Weights of a small multi-label image tagger.
Model: 3.82M parameters, 24-pixel images, arch vit, activation gelu, layers 16, width 160.
Training: normuon at rate 0.031, 9200 steps, batches of 64.
Rows from block 4 of a small multi-label image tagger, named by matrix and row number. Rows with one number belong to one neuron. Each number is 50 + 10 x the weight over its row's rms, rounded and kept within 0 to 99. All counts start at 0. After the name is the row's rms in percent of the matrix's.
After each neuron's rows are labels from the 100 images, of 14976, where the neuron reaches its highest value: "patch colour" is the nearest of a few named colours to the mean colour under the peak. Only what is clearly more common there than usual is listed. The data: photos with spoken descriptions (Open Images, Localized Narratives).
# fc1: MLP up (model.blocks.4.mlp.fc1.weight, 480x160), inputs 80-159
# fc2: MLP down (model.blocks.4.mlp.fc2.weight, 160x480, transposed), outputs 80-159

fc1.426 117:47 73 54 65 56 50 61 41 33 69 49 63 43 64 58 46 39 46 55 51 61 38 40 43 43 59 70 40 62 39 47 46 64 62 53 34 59 52 40 46 51 46 52 37 42 82 57 48 42 55 46 51 49 67 46 40 53 48 54 60 67 35 46 36 50 44 26 35 57 44 66 62 39 34 60 28 33 46 43 56
fc2.426 127:47 51 61 74 55 39 43 57 55 59 45 45 25 46 60 55 41 42 55 62 52 44 46 26 62 52 47 56 46 27 59 60 63 54 50 39 57 47 65 52 50 57 31 49 39 75 49 60 53 58 49 54 45 65 45 56 37 39 53 52 56 49 36 48 47 62 56 56 43 53 47 75 47 51 45 55 49 54 80 41
patch colour: black

fc1.147 107:40 43 52 46 60 58 52 46 52 39 50 51 38 40 69 43 50 39 55 49 46 53 52 60 47 61 52 60 39 53 58 26 61 55 42 58 44 40 47 62 67 62 57 55 49 51 46 48 48 58 45 39 55 47 65 49 61 31 36 49 60 65 39 42 60 38 56 57 52 49 69 53 49 39 46 54 64 55 74 45
fc2.147 090:57 58 25 52 65 51 44 47 39 67 46 53 47 59 64 63 52 56 63 46 73 52 38 68 36 52 27 33 41 51 53 49 37 49 42 50 48 60 42 31 47 57 44 54 47 40 45 70 67 55 48 45 50 69 29 56 56 46 46 40 46 43 50 48 56 69 42 49 44 38 51 47 56 50 49 41 44 36 41 45
patch colour: grey

fc1.55 104:62 37 48 55 50 43 58 52 70 51 59 56 61 53 50 47 32 54 57 37 35 39 46 50 57 55 38 53 52 52 36 42 41 58 51 45 51 39 69 62 47 57 66 48 54 56 47 51 52 45 60 29 31 57 61 48 65 52 57 43 66 67 53 46 30 56 68 44 58 39 51 36 46 49 51 52 38 50 42 46
fc2.55 128:61 44 51 39 51 59 41 29 65 65 46 54 59 47 52 53 61 62 56 36 40 71 32 45 58 63 44 57 37 57 59 49 62 55 63 43 54 58 51 63 51 58 61 43 73 53 62 40 47 36 28 52 36 42 45 56 56 47 48 41 50 47 49 61 53 54 52 39 48 43 56 20 35 63 53 49 57 50 68 50
patch colour: black

fc1.453 108:51 46 42 60 52 55 49 46 54 42 52 56 36 46 59 48 58 40 68 53 52 48 46 54 21 48 42 55 44 64 67 34 44 60 27 50 60 46 63 62 49 46 43 39 51 68 44 51 34 35 56 46 46 42 48 51 37 53 46 53 52 38 60 59 23 49 61 53 48 63 59 42 46 48 54 42 43 60 52 41
fc2.453 130:56 54 39 55 40 41 58 76 48 47 40 63 58 65 31 36 56 43 34 45 61 37 58 47 63 45 68 46 57 49 58 55 55 21 65 37 40 46 58 42 43 43 51 37 38 55 65 64 60 62 39 36 45 52 56 36 44 43 34 44 55 56 50 42 57 45 48 54 55 38 52 39 45 36 31 49 35 62 56 56
patch colour: black

fc1.101 104:48 55 49 47 46 48 31 52 51 52 46 48 44 51 58 56 44 53 32 38 54 54 43 49 47 52 67 54 49 57 46 43 49 38 40 54 69 49 59 60 41 53 62 44 59 71 51 56 47 51 59 43 55 54 52 56 56 33 70 43 49 48 55 50 63 48 47 60 40 22 64 40 53 51 38 41 53 46 51 46
fc2.101 087:33 41 57 42 59 53 60 67 43 32 46 57 51 53 49 55 53 50 39 52 72 60 53 47 45 53 47 51 53 62 54 65 49 47 38 66 59 45 53 47 31 37 69 70 68 54 44 43 52 59 50 56 50 43 66 42 58 42 64 41 64 61 49 25 52 66 35 45 55 49 61 44 44 47 59 50 35 56 40 59
patch colour: black

fc1.60 103:44 44 56 58 71 34 54 37 33 45 55 55 50 59 49 49 49 33 82 42 53 49 44 47 52 37 34 39 51 35 36 43 55 58 57 43 45 52 57 50 53 50 51 50 39 57 59 47 47 45 55 74 40 66 43 63 43 37 40 56 60 32 52 52 41 33 57 56 62 51 67 57 49 37 58 47 46 54 50 49
fc2.60 107:30 41 45 53 50 55 66 47 62 38 60 62 33 53 44 39 54 53 39 53 71 27 41 42 53 64 42 64 44 43 49 67 60 64 36 40 62 58 50 44 58 48 39 58 45 42 53 61 50 46 37 58 70 49 45 59 37 53 49 46 47 57 38 59 35 68 37 53 52 32 60 51 50 46 48 55 57 54 60 37
patch colour: black

fc1.421 099:58 63 50 58 30 39 57 61 63 30 41 51 50 54 49 64 42 43 56 50 79 31 50 56 41 35 51 47 49 68 32 52 64 67 38 60 57 35 35 47 54 36 60 27 70 58 31 48 44 60 64 60 47 52 61 47 45 39 40 51 50 47 44 56 56 49 42 46 58 57 48 74 59 58 41 58 54 42 57 46
fc2.421 125:67 31 56 46 40 47 62 36 21 69 53 40 51 52 55 49 70 49 47 57 42 48 45 42 62 42 47 57 59 44 52 41 50 44 60 48 42 45 40 41 64 48 60 63 47 56 60 45 56 37 52 43 45 42 49 37 54 57 51 59 36 64 45 32 54 48 53 48 29 49 52 60 62 53 71 72 41 60 39 44
patch colour: grey

fc1.255 110:55 24 49 38 50 56 50 43 62 48 45 65 44 65 53 38 30 49 67 50 39 59 25 63 53 68 44 42 36 59 48 58 48 50 40 56 48 23 51 48 48 38 41 40 34 66 38 48 46 59 53 50 39 57 45 70 52 60 54 46 38 56 48 52 53 32 51 49 55 24 70 51 49 69 61 55 48 52 51 58
fc2.255 122:47 42 42 77 45 57 66 43 59 53 68 50 61 57 53 39 22 34 52 44 56 43 50 49 59 54 32 60 55 73 46 38 47 45 37 54 52 43 44 48 52 46 40 65 52 42 44 48 37 45 42 53 47 62 62 56 50 51 53 39 53 55 59 65 54 59 56 53 54 65 34 41 48 50 59 37 46 48 39 63
patch colour: black