python train.py --image_size=24 --horizontal_flip=true --translate=0.06 --cutout=0.25 --norm_position="pre" --width=160 --residual_init="none" --momentum=0.9 --orthogonalizer="polar_express" --adamw_lr_other_params=0.0014 --ema_decay=0.995 --steps=9200 --epochs=2.9 --weight_decay=0.01
Rows from block 2 of a small multi-label image tagger, named by matrix and row number. Rows with one number belong to one neuron. Each number is 128 + 32 x the weight over its row's rms, rounded and kept within 0 to 255. All counts start at 0. Numbers have three digits each.
After each neuron's rows are labels from the 100 images, of 14976, where the neuron reaches its highest value: "strongest on" is what is common among them. Only what is clearly more common there than usual is listed. The data: photos with spoken descriptions (Open Images, Localized Narratives). In brackets: how many of the 100, against the usual share in percent.
# fc1: MLP up (model.blocks.2.mlp.fc1.weight, 480x160), inputs 80-159
# fc2: MLP down (model.blocks.2.mlp.fc2.weight, 160x480, transposed), outputs 80-159

fc1.296:107107122117110091131109115141155091100146100103198117145132132139086196069123069153186097117121131092081138080135144124100126145179160104104093133092136150099094178091096086119151135081108150156160117084178148120140102130104144130076146159
fc2.296:137088113159156101154113133082198113182168086086139131089167120154171086093088118099136144171123082114090160161165134154150091153133147163138152129131169068063131093145117149188126153127142114126059134165132103124100137137159098072111096052
strongest on: text has "trees" (58 vs 27.1); text has "sky" (55 vs 24.8); text has "buildings" (28 vs 11)

fc1.410:131140142142115155077062135097147158109146130061142162159137122158138140130102113118116099144158142177071146131122108142132068081101174124129144169146137088190119094061162160137169114111175160178153115146219087145131130114139099139150075147
fc2.410:100123152098177080164114107143102137159114182129139164050122103143137094109112136148191185163138053041116107169121100171091041094145133100095110151055120195156126096157151092131099120131158131111173116088151137173121117141106123133102124122
strongest on: text has "grass" (28 vs 10)

fc1.353:147163182096135141126114154079089131075144086172174089137119102138181109134149116112098205100071071110111182116151156117129100135142130134058153131146094105134178141103104131159136130096151133131129130143078206108113158136109097223134080131
fc2.353:153162123126185136167125158155129083139120102114141140138036154112106205124160129166121152137181145110110142153123109084084152195112062079134149089140164108144107149171094111125130105153107156111196132104143123137142134110133098087173123134
strongest on: text has "grass" (29 vs 10)

fc1.332:115144109104136086057106116110107183198125098151178165114153162095163147166084167150133129114107111073107121105123175159163140134118147199158122109115146240152157142086131093086094120126137141135055088114069102139151150152132166111133124145
fc2.332:119113118180146110178167073113149126144119113115120108121154122142159121141118116143144163129107114131103139123096172163109162118104163156077154097110105155144113160100098107137159129126101136118139066087043095091164089140187058082159153124
strongest on: text has "sky" (60 vs 24.8)

fc1.152:106125123125124101215051080159172113155108172102112153143144083133129114123204121161130192188149095146154131133138115116150144160140135053098119143164105143106117125136124133154130104123131179115079079077159134108143147138201129128088061076
fc2.152:153148079125125150160159188082115124146110129085132098085112084151099131134118086140109121069131129110092103031133112157157177213177113163178101140147102132118094138168148119096111103143121111088155190164129115102090149165152140151129168129
strongest on: text has "sky" (54 vs 24.8)

fc1.416:123101117188089097136115126176117153141124125123117174121134155105111137166130138085055152159080101124122123112137134125154109178161122142148153155089139124172085170128074093119125122162114142162162174070095201136132170204137153155119125118
fc2.416:137121137107126132083139179109191160086175135113149160128109133106129225078162093114068138157120120180134102201176150142176135146092161148114093141089157100119154128137134146108130134194092052151153120201135079130146154138164119112125132073
strongest on: text has "grass" (28 vs 10)

fc1.279:130099192132142152120066177074116175130141167139071115137085151050126125160127057108169142148081067110118179150141151128143143120112135098114056183137176152149169149126085131132174121093137084172175107083098107110159174173112191190122131084
fc2.279:143092134083129082109142152158171121171158111153147082045129109103170070148121133096165152102109119089179109186091109165091114117214098096106123166109127078166134068097075141141132135185128129175156169119089086133140171166125147157122081180
strongest on: text has "trees" (57 vs 27.1)

fc1.461:109196143104163156078189159134087184120140162138112146145149127041147161099169108202098053142154082112153110102176118151136136178140199143135135084155153155113130126140131081151072179118112096141144074143106097145114088135102065189148178110
fc2.461:113191124125089146132111165128155175091085108087111138094152155169108083123102093062124123091140174255137190128185215104148131132143114108131154148138099105077085094116167124118077094148128112108138129181149133125186143105156159148085085118
strongest on: text has "sky" (61 vs 24.8)

fc1.458:057137117063121141101102158211140142156161099122113153128114149132202177133157067119137143137096131156145098068129137147137145152100145118161153104132149199144132173129107126155128061107104146109150111078070107128166131142106176080104115164
fc2.458:160150100128135167131099101140110093133074172164145145138107149132116136124157113152141124159102142111156157093094124124057151123131078133087107169152112112104080107152179092111092182168109142104135143122149095137065149165140024081151098106
strongest on: text has "sky" (82 vs 24.8); text has "trees" (64 vs 27.1); text has "water" (40 vs 7.9); text has "buildings" (30 vs 11)

fc1.125:115086090111075215176110126149061167110157089176107136163146102128120141147141101128097079073121102057117118132117124148167120181164146115087118144121082149141122153159091158100119126119102094171156138128127136144118158109137144120138205131
fc2.125:089118128146081161230145139101084123075103124145146126069116159152123125144125128148134103109117086173108134111128126107144145120115152118126184183137109113156130161164100158155145056183143150170159090083094193113152139092101088101125164105
strongest on: text has "grass" (33 vs 10); text has "building" (27 vs 8.7); text has "plants" (26 vs 9.7)

fc1.104:169157114110092143068096159082132112199107070126098161162132178086118089138135136090064106112081145169120182112145152094099142104125164084136150129175123133113143084133121135096141139158166121113092158157119134126200118144122088089081064118
fc2.104:078134160142128192143113107072174200137147114145164135088154209190077105116073096133136065135135138103075101098116117119099128175103155111141120125067107108147116100155121118137135081094143104213116125150156140101135122160236143115169014130
strongest on: text has "trees" (56 vs 27.1); text has "plants" (30 vs 9.7); text has "grass" (30 vs 10)

fc1.391:092139052108136101039119102159201161138142179129168135143118110132147182090162130141162070101128102154180119153146143180110114110074094110113117111079107176150152106140094140088165106162139185097126133118117077144054134146139169146149111153
fc2.391:142117180109143120105076083159119181097167156127166110113079131158101135162123100141139093114164120172185092165143114100085129163135131107154123100160113129128124160125119113103103065160175157165099077095111179134120067149127108105149077179
strongest on: text has "sky" (58 vs 24.8)

fc1.64:176106133137152128177098134092164111169130143129156121194102145160146164148111162128120138146105160109171076120105125152153152130123065114117157182136125088107121110135132084143122098140077115103095170139154138136173199072145120108102120100
fc2.64:074142109132234149075157120150144130065155118142177131102136159105096173143147051157145110151164128188136137161163089096130091142124094085121047094117193141103092166193091115139145120098097096133087153108141152149082111142151149115137095100
strongest on: text has "trees" (70 vs 27.1); text has "grass" (31 vs 10)

fc1.322:100147165149129119159130155114092095119163092076174133165113131105120069111117140136120125137135084070144147132096164142137127080110106193059123122133093143152162137102094106168105131183144139183126129201083154038107177161172107118136139111
fc2.322:140121167180125181097086117135132122147148178149169150133086160100117086105082114138060229070140113113097155127142102191119120103051081140147094064112148110087155188107136164092091127142151109127178175081208115129116152135151132174158149141
strongest on: text has "sky" (58 vs 24.8)

fc1.100:103134117148108140099121141114107089141121086147073109120099157197133158138084139143103080075111120115111175149109091094179168179121117056147136127114130152123086131152150158144137133131084138098098099128124127129158225052123131127118162147
fc2.100:132103124164086148123134119106088096114154096179164115119115119100099183103101141172134111055107148133137145118059089089149065099087085147080176149164102154098124175084177137116167095142128115136110071144117143144130144139166096106148170146
strongest on: text has "trees" (59 vs 27.1)

fc1.233:067161192178177203164128120139067087094189131125147158129076164110069055181100174159162110136120027110131120136097126147147106123127101166102137134131172151124140136104076047152110123096119121165123136152076097057124139146135174142095101125
fc2.233:130115180215150174150071150115116115167083170174119125132095122105088116136137092173113180100140144105107129132093164166111137106143112168155085101097156150091158132126105066123103145165173151114137149150158137088080160079144129161135168111
strongest on: text has "sky" (62 vs 24.8); text has "clouds" (25 vs 4.6)

fc1.202:090094163173136179111146077145121122154095136174095109145076181145149108129123160147131128128089123126123179162145148103067110169121181123140142091066157147124146153095124133141106053068131104136128081135105169060164128118126173147147121113
fc2.202:171152187107096082171138161131102114142183170116161097176124125071122111079115161122082123117082172099068133106177076134088104140106123173149173112119178168128152108110061090107137211136112121129089112186199142125085111124129175163159155197
strongest on: text has "sky" (65 vs 24.8); text has "clouds" (34 vs 4.6)

fc1.431:130131136155127180156075105133098089120171147153126140144092112135106092122082133103149147132102061072158166138094125127161130111103130159095137119163168178129148104093107042166127142121139156140122121151081163064089134096178139142164081110
fc2.431:129123196196164143163074123130087110169109143166098166147097137138092083134119140174080162101119140140084146128101155209090097064105075201117081125133123105084173171143103116148117100134169127090146143120177118122087158112134109157135143151
strongest on: text has "sky" (66 vs 24.8)

fc1.438:138173129153156127190081136178125134173144116094129121094105151156147100082143135160145188104095089136187137180146092199087083140136068121118160141166153139147165144106071148140093162090123181042157118090136143063175113177118168121109118105
fc2.438:147118108119114120220138117099158134135106116091136118152149133146132177084175138169104165062109104122140120094113057140160095203137122101102186099180129139121081142092176159087141105113151135091155161145136110125068036094122139096147144174
strongest on: text has "sky" (76 vs 24.8); text has "trees" (58 vs 27.1); text has "clouds" (25 vs 4.6)

fc1.106:128193151107106117107122128149063141116167113186137150178135136126087146137051158169151090100155150122173162127117167132140154151140106153134144129058149198147120072119126135139167149125137136120093123121140125200148166097112123157139137104
fc2.106:087074104141130174125113176160124121110075129159139118100187153121083132152120137130153112148149146113163183128140101126139099146144101132143160156127105132068172127117110124033105122142104181125059104136087146140094121114096180199117153152
strongest on: text has "sky" (51 vs 24.8)

fc1.109:140168141090090141089085051098117175132061137138135166126121170092126105155157124088140136152123097109164130096109058121128172165150040136129112124101130091150106152124118152142155079155174169179075167149089167177152107167151126061126030125
fc2.109:096146093110137113134135149112113152064121095143064147089099082125168077169139119162124128151136130110167163156114128098152202132109126136100126096110154110141100145161168118141172129103184231127148104075151084135136121075148120157121107097
strongest on: text has "sky" (54 vs 24.8)

fc1.306:144143176133162127160116110092141103101104122123131119171086112112107145102073114171132161085100167211105150093101137171158148120114161109196090125172143148124126152068107097105236101101085164111162170135102049069153126097146074151130111109
fc2.306:122132124155049169089112074143158149145126109169173179104181144111122171106061180111119128138110100096122120171143107090096068120069105151135158132111100126108092105112190154111153121151162108110100124098136062138170123137158155083133092120
strongest on: text has "trees" (64 vs 27.1); text has "plants" (31 vs 9.7)

fc1.42:133123060110150207114146120086104092130149168111153141113096162095104078128139123079114145078159131189103166088134146169177099204154142136067171167168115136089136172074133125078061089149146123130108128167112158106134154119128130139097165144
fc2.42:127066146197160131190080162146099154078128107090235103122139111151119107109157082098127160156093151144070137092107137140148180146149146181124102145072098095072135090112148111163092120156189113179146116113122159125134112130159115106147130175
strongest on: text has "grass" (47 vs 10)

fc1.273:126150153134136116125184101145103152164112123098146147057107116175090094130027120176153151120078116127106156111102089189170206081084172086179150139095119102092143138132115102085150109082153143134118130110131137156131084126127188058148131190
fc2.273:089111139175098117117090120131100154099127154132093211140143201105123066133128131117132136112083133087147115129074103087118114121099082135132153142176097176119137178144184117138135089099159103111135087130123194071194131128131099164090150178
strongest on: text has "sky" (64 vs 24.8); text has "grass" (30 vs 10)

fc1.373:143134128140102112117132154187129119153173128125117144159145084195065125130074137072150119139129139157121149155134187148103164131070118140148163133126105096112059135146113159147186148139165118113126119118046094114115082107108115216147086101
fc2.373:160156109119076121081169076169095119151136118100104136113185149094080154146088094137143110175166122104133103113149176170116121165100188112157106102197084091146136088116167126220178146085099146115131146149120158131120113145182135129133153196
strongest on: text has "sky" (50 vs 24.8)

fc1.171:139155119175092174147102082098095101151184093159161097142116135141156161171161112169123124073082082141081117158157117105149117138166110138101131153128130089143154135151111147075116122085142153144153103098140163102203124111087165161136102185
fc2.171:119133084076121158117129174141140105122127211088142126061038129105145128118083131110131169102098160104157152096146147136078146148057139162126165160149136122100150145084059064134153139109125131133145178154124159137113162121146122104166158099
strongest on: text has "sky" (69 vs 24.8); text has "trees" (63 vs 27.1); text has "water" (27 vs 7.9)

fc1.355:123128094166125113104114222083107101115099065151174066176107104100119133096125163093144093139144145195092150175146103144150147171114148139136113061132195146087146101100140121148221135148146107101154135115163063135099114142167115083130144135
fc2.355:086104179097141157100176075161184081160100131145111151113126165136153121106115099101113105156139145158167191191193149137137131152149126064090137124112121095127109092140146111103152130102144139154086105161120046115088073157140134162127131113
strongest on: text has "grass" (26 vs 10)

fc1.360:176151132094117121076140150084111154186115118116149180135096125129075105089098163119096116142150128141124119146072151180117160042116093090121134097145150130164081079104183134140095149114183099215062069138119160102177064167142142121109156147
fc2.360:105140134099133134195084121155107134091133177145106038159129131106095074105124125049078149073139136107166125158103103122126149124074151156157097079143102092122154147120156149093162178105168188097152116123220109110170120128100115160108140110
strongest on: text has "sky" (50 vs 24.8)

fc1.50:102136115072107131131130158110153127143133116090120119110160138059145087156120134085215113144098204154123112163164129154115156135097169154114071098172148109097149149090080126133123152128168160122125069090146127105095133164166154150177131075
fc2.50:127140098133160153064144089145096083160094164128162131134099081201124196155173097128158132098131139119135125107136169109086096105097138170180119149110122207136120134057167103145132145099147093143092151158115086148141142138171155085083104116
strongest on: text has "trees" (58 vs 27.1); text has "sky" (56 vs 24.8); text has "road" (30 vs 8.1); text has "grass" (26 vs 10)

fc1.354:159155142143101117172100155138156104138141139088117126167107142118189148160092123088136103096123081156138113146054111124149167054089093066163131126168116148136116108192069095134176182126134142097170190094150199167181120061184127112107061157
fc2.354:121182091150202160103101151136133182141054099071156131111110100143141211109088091106075162127138135063151115111156179089121100211125136127123113124119096119067106100097129092144104062124130169117117137045086137108131145093169123129114190104
strongest on: text has "trees" (77 vs 27.1); text has "sky" (67 vs 24.8); text has "grass" (31 vs 10)

fc1.421:137132108047097135126124065118126076149163118140095116157206121143135109151156105156114201097142126101109171103134124131130101098128078143107118106106136054138136157130132110123142179121068143095166138101099115099139093122121119120163142112
fc2.421:099142113194124138093192138097113125089142142125087151108112152171082120139110131128166158156110099122137149144122121068112136171142144171116122175111103150112118076132152165153167121161146101131122131117178203131162114077177137120145170154
strongest on: text has "sky" (50 vs 24.8); text has "road" (29 vs 8.1)

fc1.196:104202107059102181133101150231171124150127164124125142074097124069144135129139065179103125147097091093108111096117170139138177119125170151099099124121125149138143158135103115181135127123125109096136111112132107150168144164094143147089161142
fc2.196:084100143140115122148119115119122095128157186209110119153167154206109074109122115155131133151113166118148142064129111073089116131151162123141154110157117161118109123140154153119078138096155114171121162125127170192079157185184117067110072139
strongest on: text has "sky" (76 vs 24.8); text has "water" (44 vs 7.9)

fc1.270:092139156108133145113066182179140103151118112169090165092181173127150124092118109157058157158179123109104120179089147101147214148093123096121159143088104141072078119168104148103130117136091169119096167045106136105171124154174089146090118097
fc2.270:060168104128150089104133144100135116160148128103105125131142106118111028105076151111111101130089203088112103125154156139142113121094117158110149166122189095078099192195093104089129127119095105100099138150107152147091129131148106119084142089
strongest on: text has "trees" (69 vs 27.1); text has "sky" (62 vs 24.8)

fc1.449:136139081144106127180055125130144108144078191101128118172139133100161126090107103088104103207112155123128175145103055170131100145112139149139170098158136152172146121099092175143133087205086088146098097139069144128113135150093097110147139115
fc2.449:153104104129081105112076103111132114106139149209108128156137145129137089130106168140128174108164162176149150070141162096076170101086135116195065140100110116087129126089128131224137040138156133159109108108119094152130132144138126115108140086
strongest on: text has "grass" (26 vs 10)

fc1.26:086086115116089077123122140199135178104085100132147157138129095091161108117137110065124166104171095115150115097187216127092044134125112127072144137122138080088113127166160140132150118093132140130139039070160125132142148171115134132092081121
fc2.26:158108133173124122129102093126162119164145166198121140139139147168139078148154044189078105137113159159157098128134127176130152170164098135105167151153097125078138158095130062126079124135103158130104124157085113165139127141100124106174055092
strongest on: text has "grass" (29 vs 10); text has "ground" (26 vs 7.7)

fc1.2:092138084095102154145150112203166117082134136118198114091099104138130112154147079152114100132221127173073060109112124110143161109160149053145160144144175123141150120104135163140115156123103088151139128127113105134108134211149129147126098158
fc2.2:163130166119118103094147137138158149090108139184122173089122126110183076143138178169149142201156130129095139129078158137132098085128154120109163147148124116109128148178136173115131142158097053158142071134129208123142116185085113152147185138
strongest on: text has "sky" (64 vs 24.8)

fc1.97:075132133054127096154130160160154130157146127164188078103185100128111149138115061171186118137131172116211096114128128141132108143123147129071059136134083133115061156088167148121115223155126110142101113110130137184143149109095118060109174072
fc2.97:131142156160143171200084115094122137114113142151118154087132085155144052077116116150153120142126117159119139111168097146097167182130172136126096129146170065133067125141109122065119100085112104133120135141098156160135108145147113107108076075
strongest on: text has "sky" (70 vs 24.8); text has "trees" (64 vs 27.1); text has "buildings" (27 vs 11)

fc1.227:138159171135158177099143113148084173160125095101132141144127100160140105081069132103117118184117100074094119099105208169137162100145176147134180109112132105136171144140127183124096104117084149139150125124116136119153093147123140047100168178
fc2.227:080121160162142147204120089127111101140152161201114147106081124164139086065160117113174103093059167120146111098048125122104133114172091148112086158169125116096106124152140034114114155147124140108134056117126111090090148136112123114157088146
strongest on: text has "sky" (93 vs 24.8); text has "trees" (62 vs 27.1); text has "water" (32 vs 7.9); text has "clouds" (29 vs 4.6)

fc1.248:069161127102114115122078171134147124194113137174174096168126101106076147122126148160138144118163114137095124124095087141083130151110192082082161099117167185134080117140095106119054132125122110133135144168106155080131107149115131126102126186
fc2.248:130133212072088119170129147045090128105116201122101086144161174146158099133145134112118133139101119142143077165133137111115108131078156143117143076142097085147132121148135153095153112128184141119083141157125136096106090180140094119091131153
strongest on: text has "sky" (57 vs 24.8); text has "clouds" (28 vs 4.6)

fc1.366:102116149129180179143130206095113162118168192073102228131147142103115100095140147169174115160157053087070150126097163127190134075142169133131142118125152128184134163128085138138139112114098165101113129126171125132084099103096106170125167140
fc2.366:163144177085119120135193120163159108072120140135159097112111129162044126143167118105109151132114080113107180105137096119176120091226115135106095152157077125135095107157144155114178117097131156133155148121082164150087092080118096162091129179
strongest on: text has "grass" (46 vs 10); text has "plants" (31 vs 9.7)

fc1.16:111096182139133165112117167078114108125167115112083146140110163092095078122125125058143144119137171136105131098126162153116167135183115177165158077152160128121126106104089096148132141097121072102148129142103089069144168108162119120051136128
fc2.16:113136146068140127125137168073143134121141129118117050138143094160151034153081097111178128138109104105128165099168124133114146140122158102106146135083113101123094126152111150191109133102146109181182144119104118119111130160126191100120081098
strongest on: text has "trees" (62 vs 27.1); text has "plants" (36 vs 9.7)

fc1.175:060132097133135127109105109149130098147161086126142178148177197095102110113096136118113118151127141116131090097102117173111095105106075090121156213157160148157126122134110075151158118164122051095185154115127149117170126103154122077162192113
fc2.175:114160098153142145163120155146092089128169117079062080055105100156120118165113145145069138173104204100180121155134141147076136140140171091178078075127111120090144174102155145149109067062155154107113160204105094127138128120143145094042119093
strongest on: text has "trees" (90 vs 27.1); text has "sky" (82 vs 24.8); text has "grass" (44 vs 10); text has "bottom" (27 vs 10.2)

fc1.274:104138112148098100088092200108105157152122070145119115107125106137112130118089137122169085091155120144147126129094178135188149140122190133142107103069091087079103148152056134091162133126083120094152070092109135110175162129108147092118181109
fc2.274:115126188094139156153097124124088140133134094155095102089122159187173133158082110123125133125142165209131170145164169167151132122050139141168106072133095138101094149184136145083129113127140130163132138109212157122075137094152122145144163149
strongest on: text has "plants" (26 vs 9.7)

fc1.130:157146089179137134158150152166128106139110124168097114094062167098168154130140118092117114114162097090117138114143160133119093068146090124102177137100110107077156086128099155207173114129119139153138129120144102137154113111116145104123073198
fc2.130:150140085097135111148073144097096125104097175112107139183158126131172100216138102108155137118116157142115148130159123127156072150160112157076119103128135158117113131103141134093166101116141096144100120135125178170105161111038089089125183130
strongest on: text has "grass" (30 vs 10); text has "plants" (26 vs 9.7)

fc1.105:137157210146094155099152074158106141137161133101059174116148115112129086100132089183091131126130035161151163137158099171101043128107147097150111134152139157139147145100143125163143086144104142121102084065210107102073142147123138138117139188
fc2.105:121157147161067146108125128088105151111105149078094108130078105166094094150112134141158091126144122150168082105132076051099138121103138111083094144160107137101144119103085171101090156134136111138125189172064105122147141128161132141146140089
strongest on: text has "sky" (62 vs 24.8)

fc1.281:088150124116087128114153163180158124087135150113130133161163166097156059101138156169163114177204112149104092173054172113138142137197165110112149151093150096109067130131115162112104122104140109105053158153135154108126154125150119110114141081
fc2.281:131105132082108113139192159211180100090182112127128102107089132133097136074117197106170136189166158152143095130155126082106149175159136125133203138165112132172126150156156163089152121111165077113090114190106143065133178138097163107122117129
strongest on: text has "sky" (71 vs 24.8)

fc1.268:097133180155110108132144146114136125146130080114152175082145114117058088162133193127123110149102139111093148118152113194106087106131198113042108113121095085125126125145119110098149160073153117067108122154142168072132124107129223096088197098
fc2.268:127120178138095214102107149123115148128138130137145114121118098163177115129110092160101132137088131105107065085120136128166091104078105112111132144093161195113156141148118160120086113105080165149103120079132143089112100138116061124131121172
strongest on: text has "sky" (72 vs 24.8); text has "clouds" (33 vs 4.6)

fc1.404:186188164134091133140149066128108143121138149119183108098134126086126117138131094161158148052120081116151162196130122145121076112099130145095163130151110133190141084122127162097095182072118106121097088124205136089094105097112169093142112129
fc2.404:131110132158082118106125107082124071141125172138163138088104171143108113170089139124069106152159198161132166127141177117082120101083144107132137104165108106151129111139097139127120138120133099113145136145168095136090156075153163127163139066
strongest on: text has "sky" (52 vs 24.8)

fc1.291:173116124156143142135165132142106101127144110165153146101146122080126181126098087143193113225109143154096145121112165134134120175149204147078127163123047197123177154051103109140104099163102061131085080170138169146115167119105130125145152138
fc2.291:166094132133131138159175133168127147040112095152112120170150168124147119019119128019097114126117123130099065152159155133155162109193145120146112157152115097173107159125159090123097119080157087126136181164106079127169192149157128102121138175
strongest on: text has "grass" (48 vs 10)

fc1.245:098167134081152148128131111133155104101128145152167083170103176119111126094145129079149163176175141183098108126153085105145071118135080155160065117176187083107128114179081200111134134149190114100138092116119105107104088088147151134117129157
fc2.245:115105162123123055168141160170089105147115118216094113156120110131159135136130112125072059117112115095141116144139121154135188107127139130102112152118121109130150138136105074179160116080115171123150177160138135128141127081118129054106129087
strongest on: text has "grass" (30 vs 10)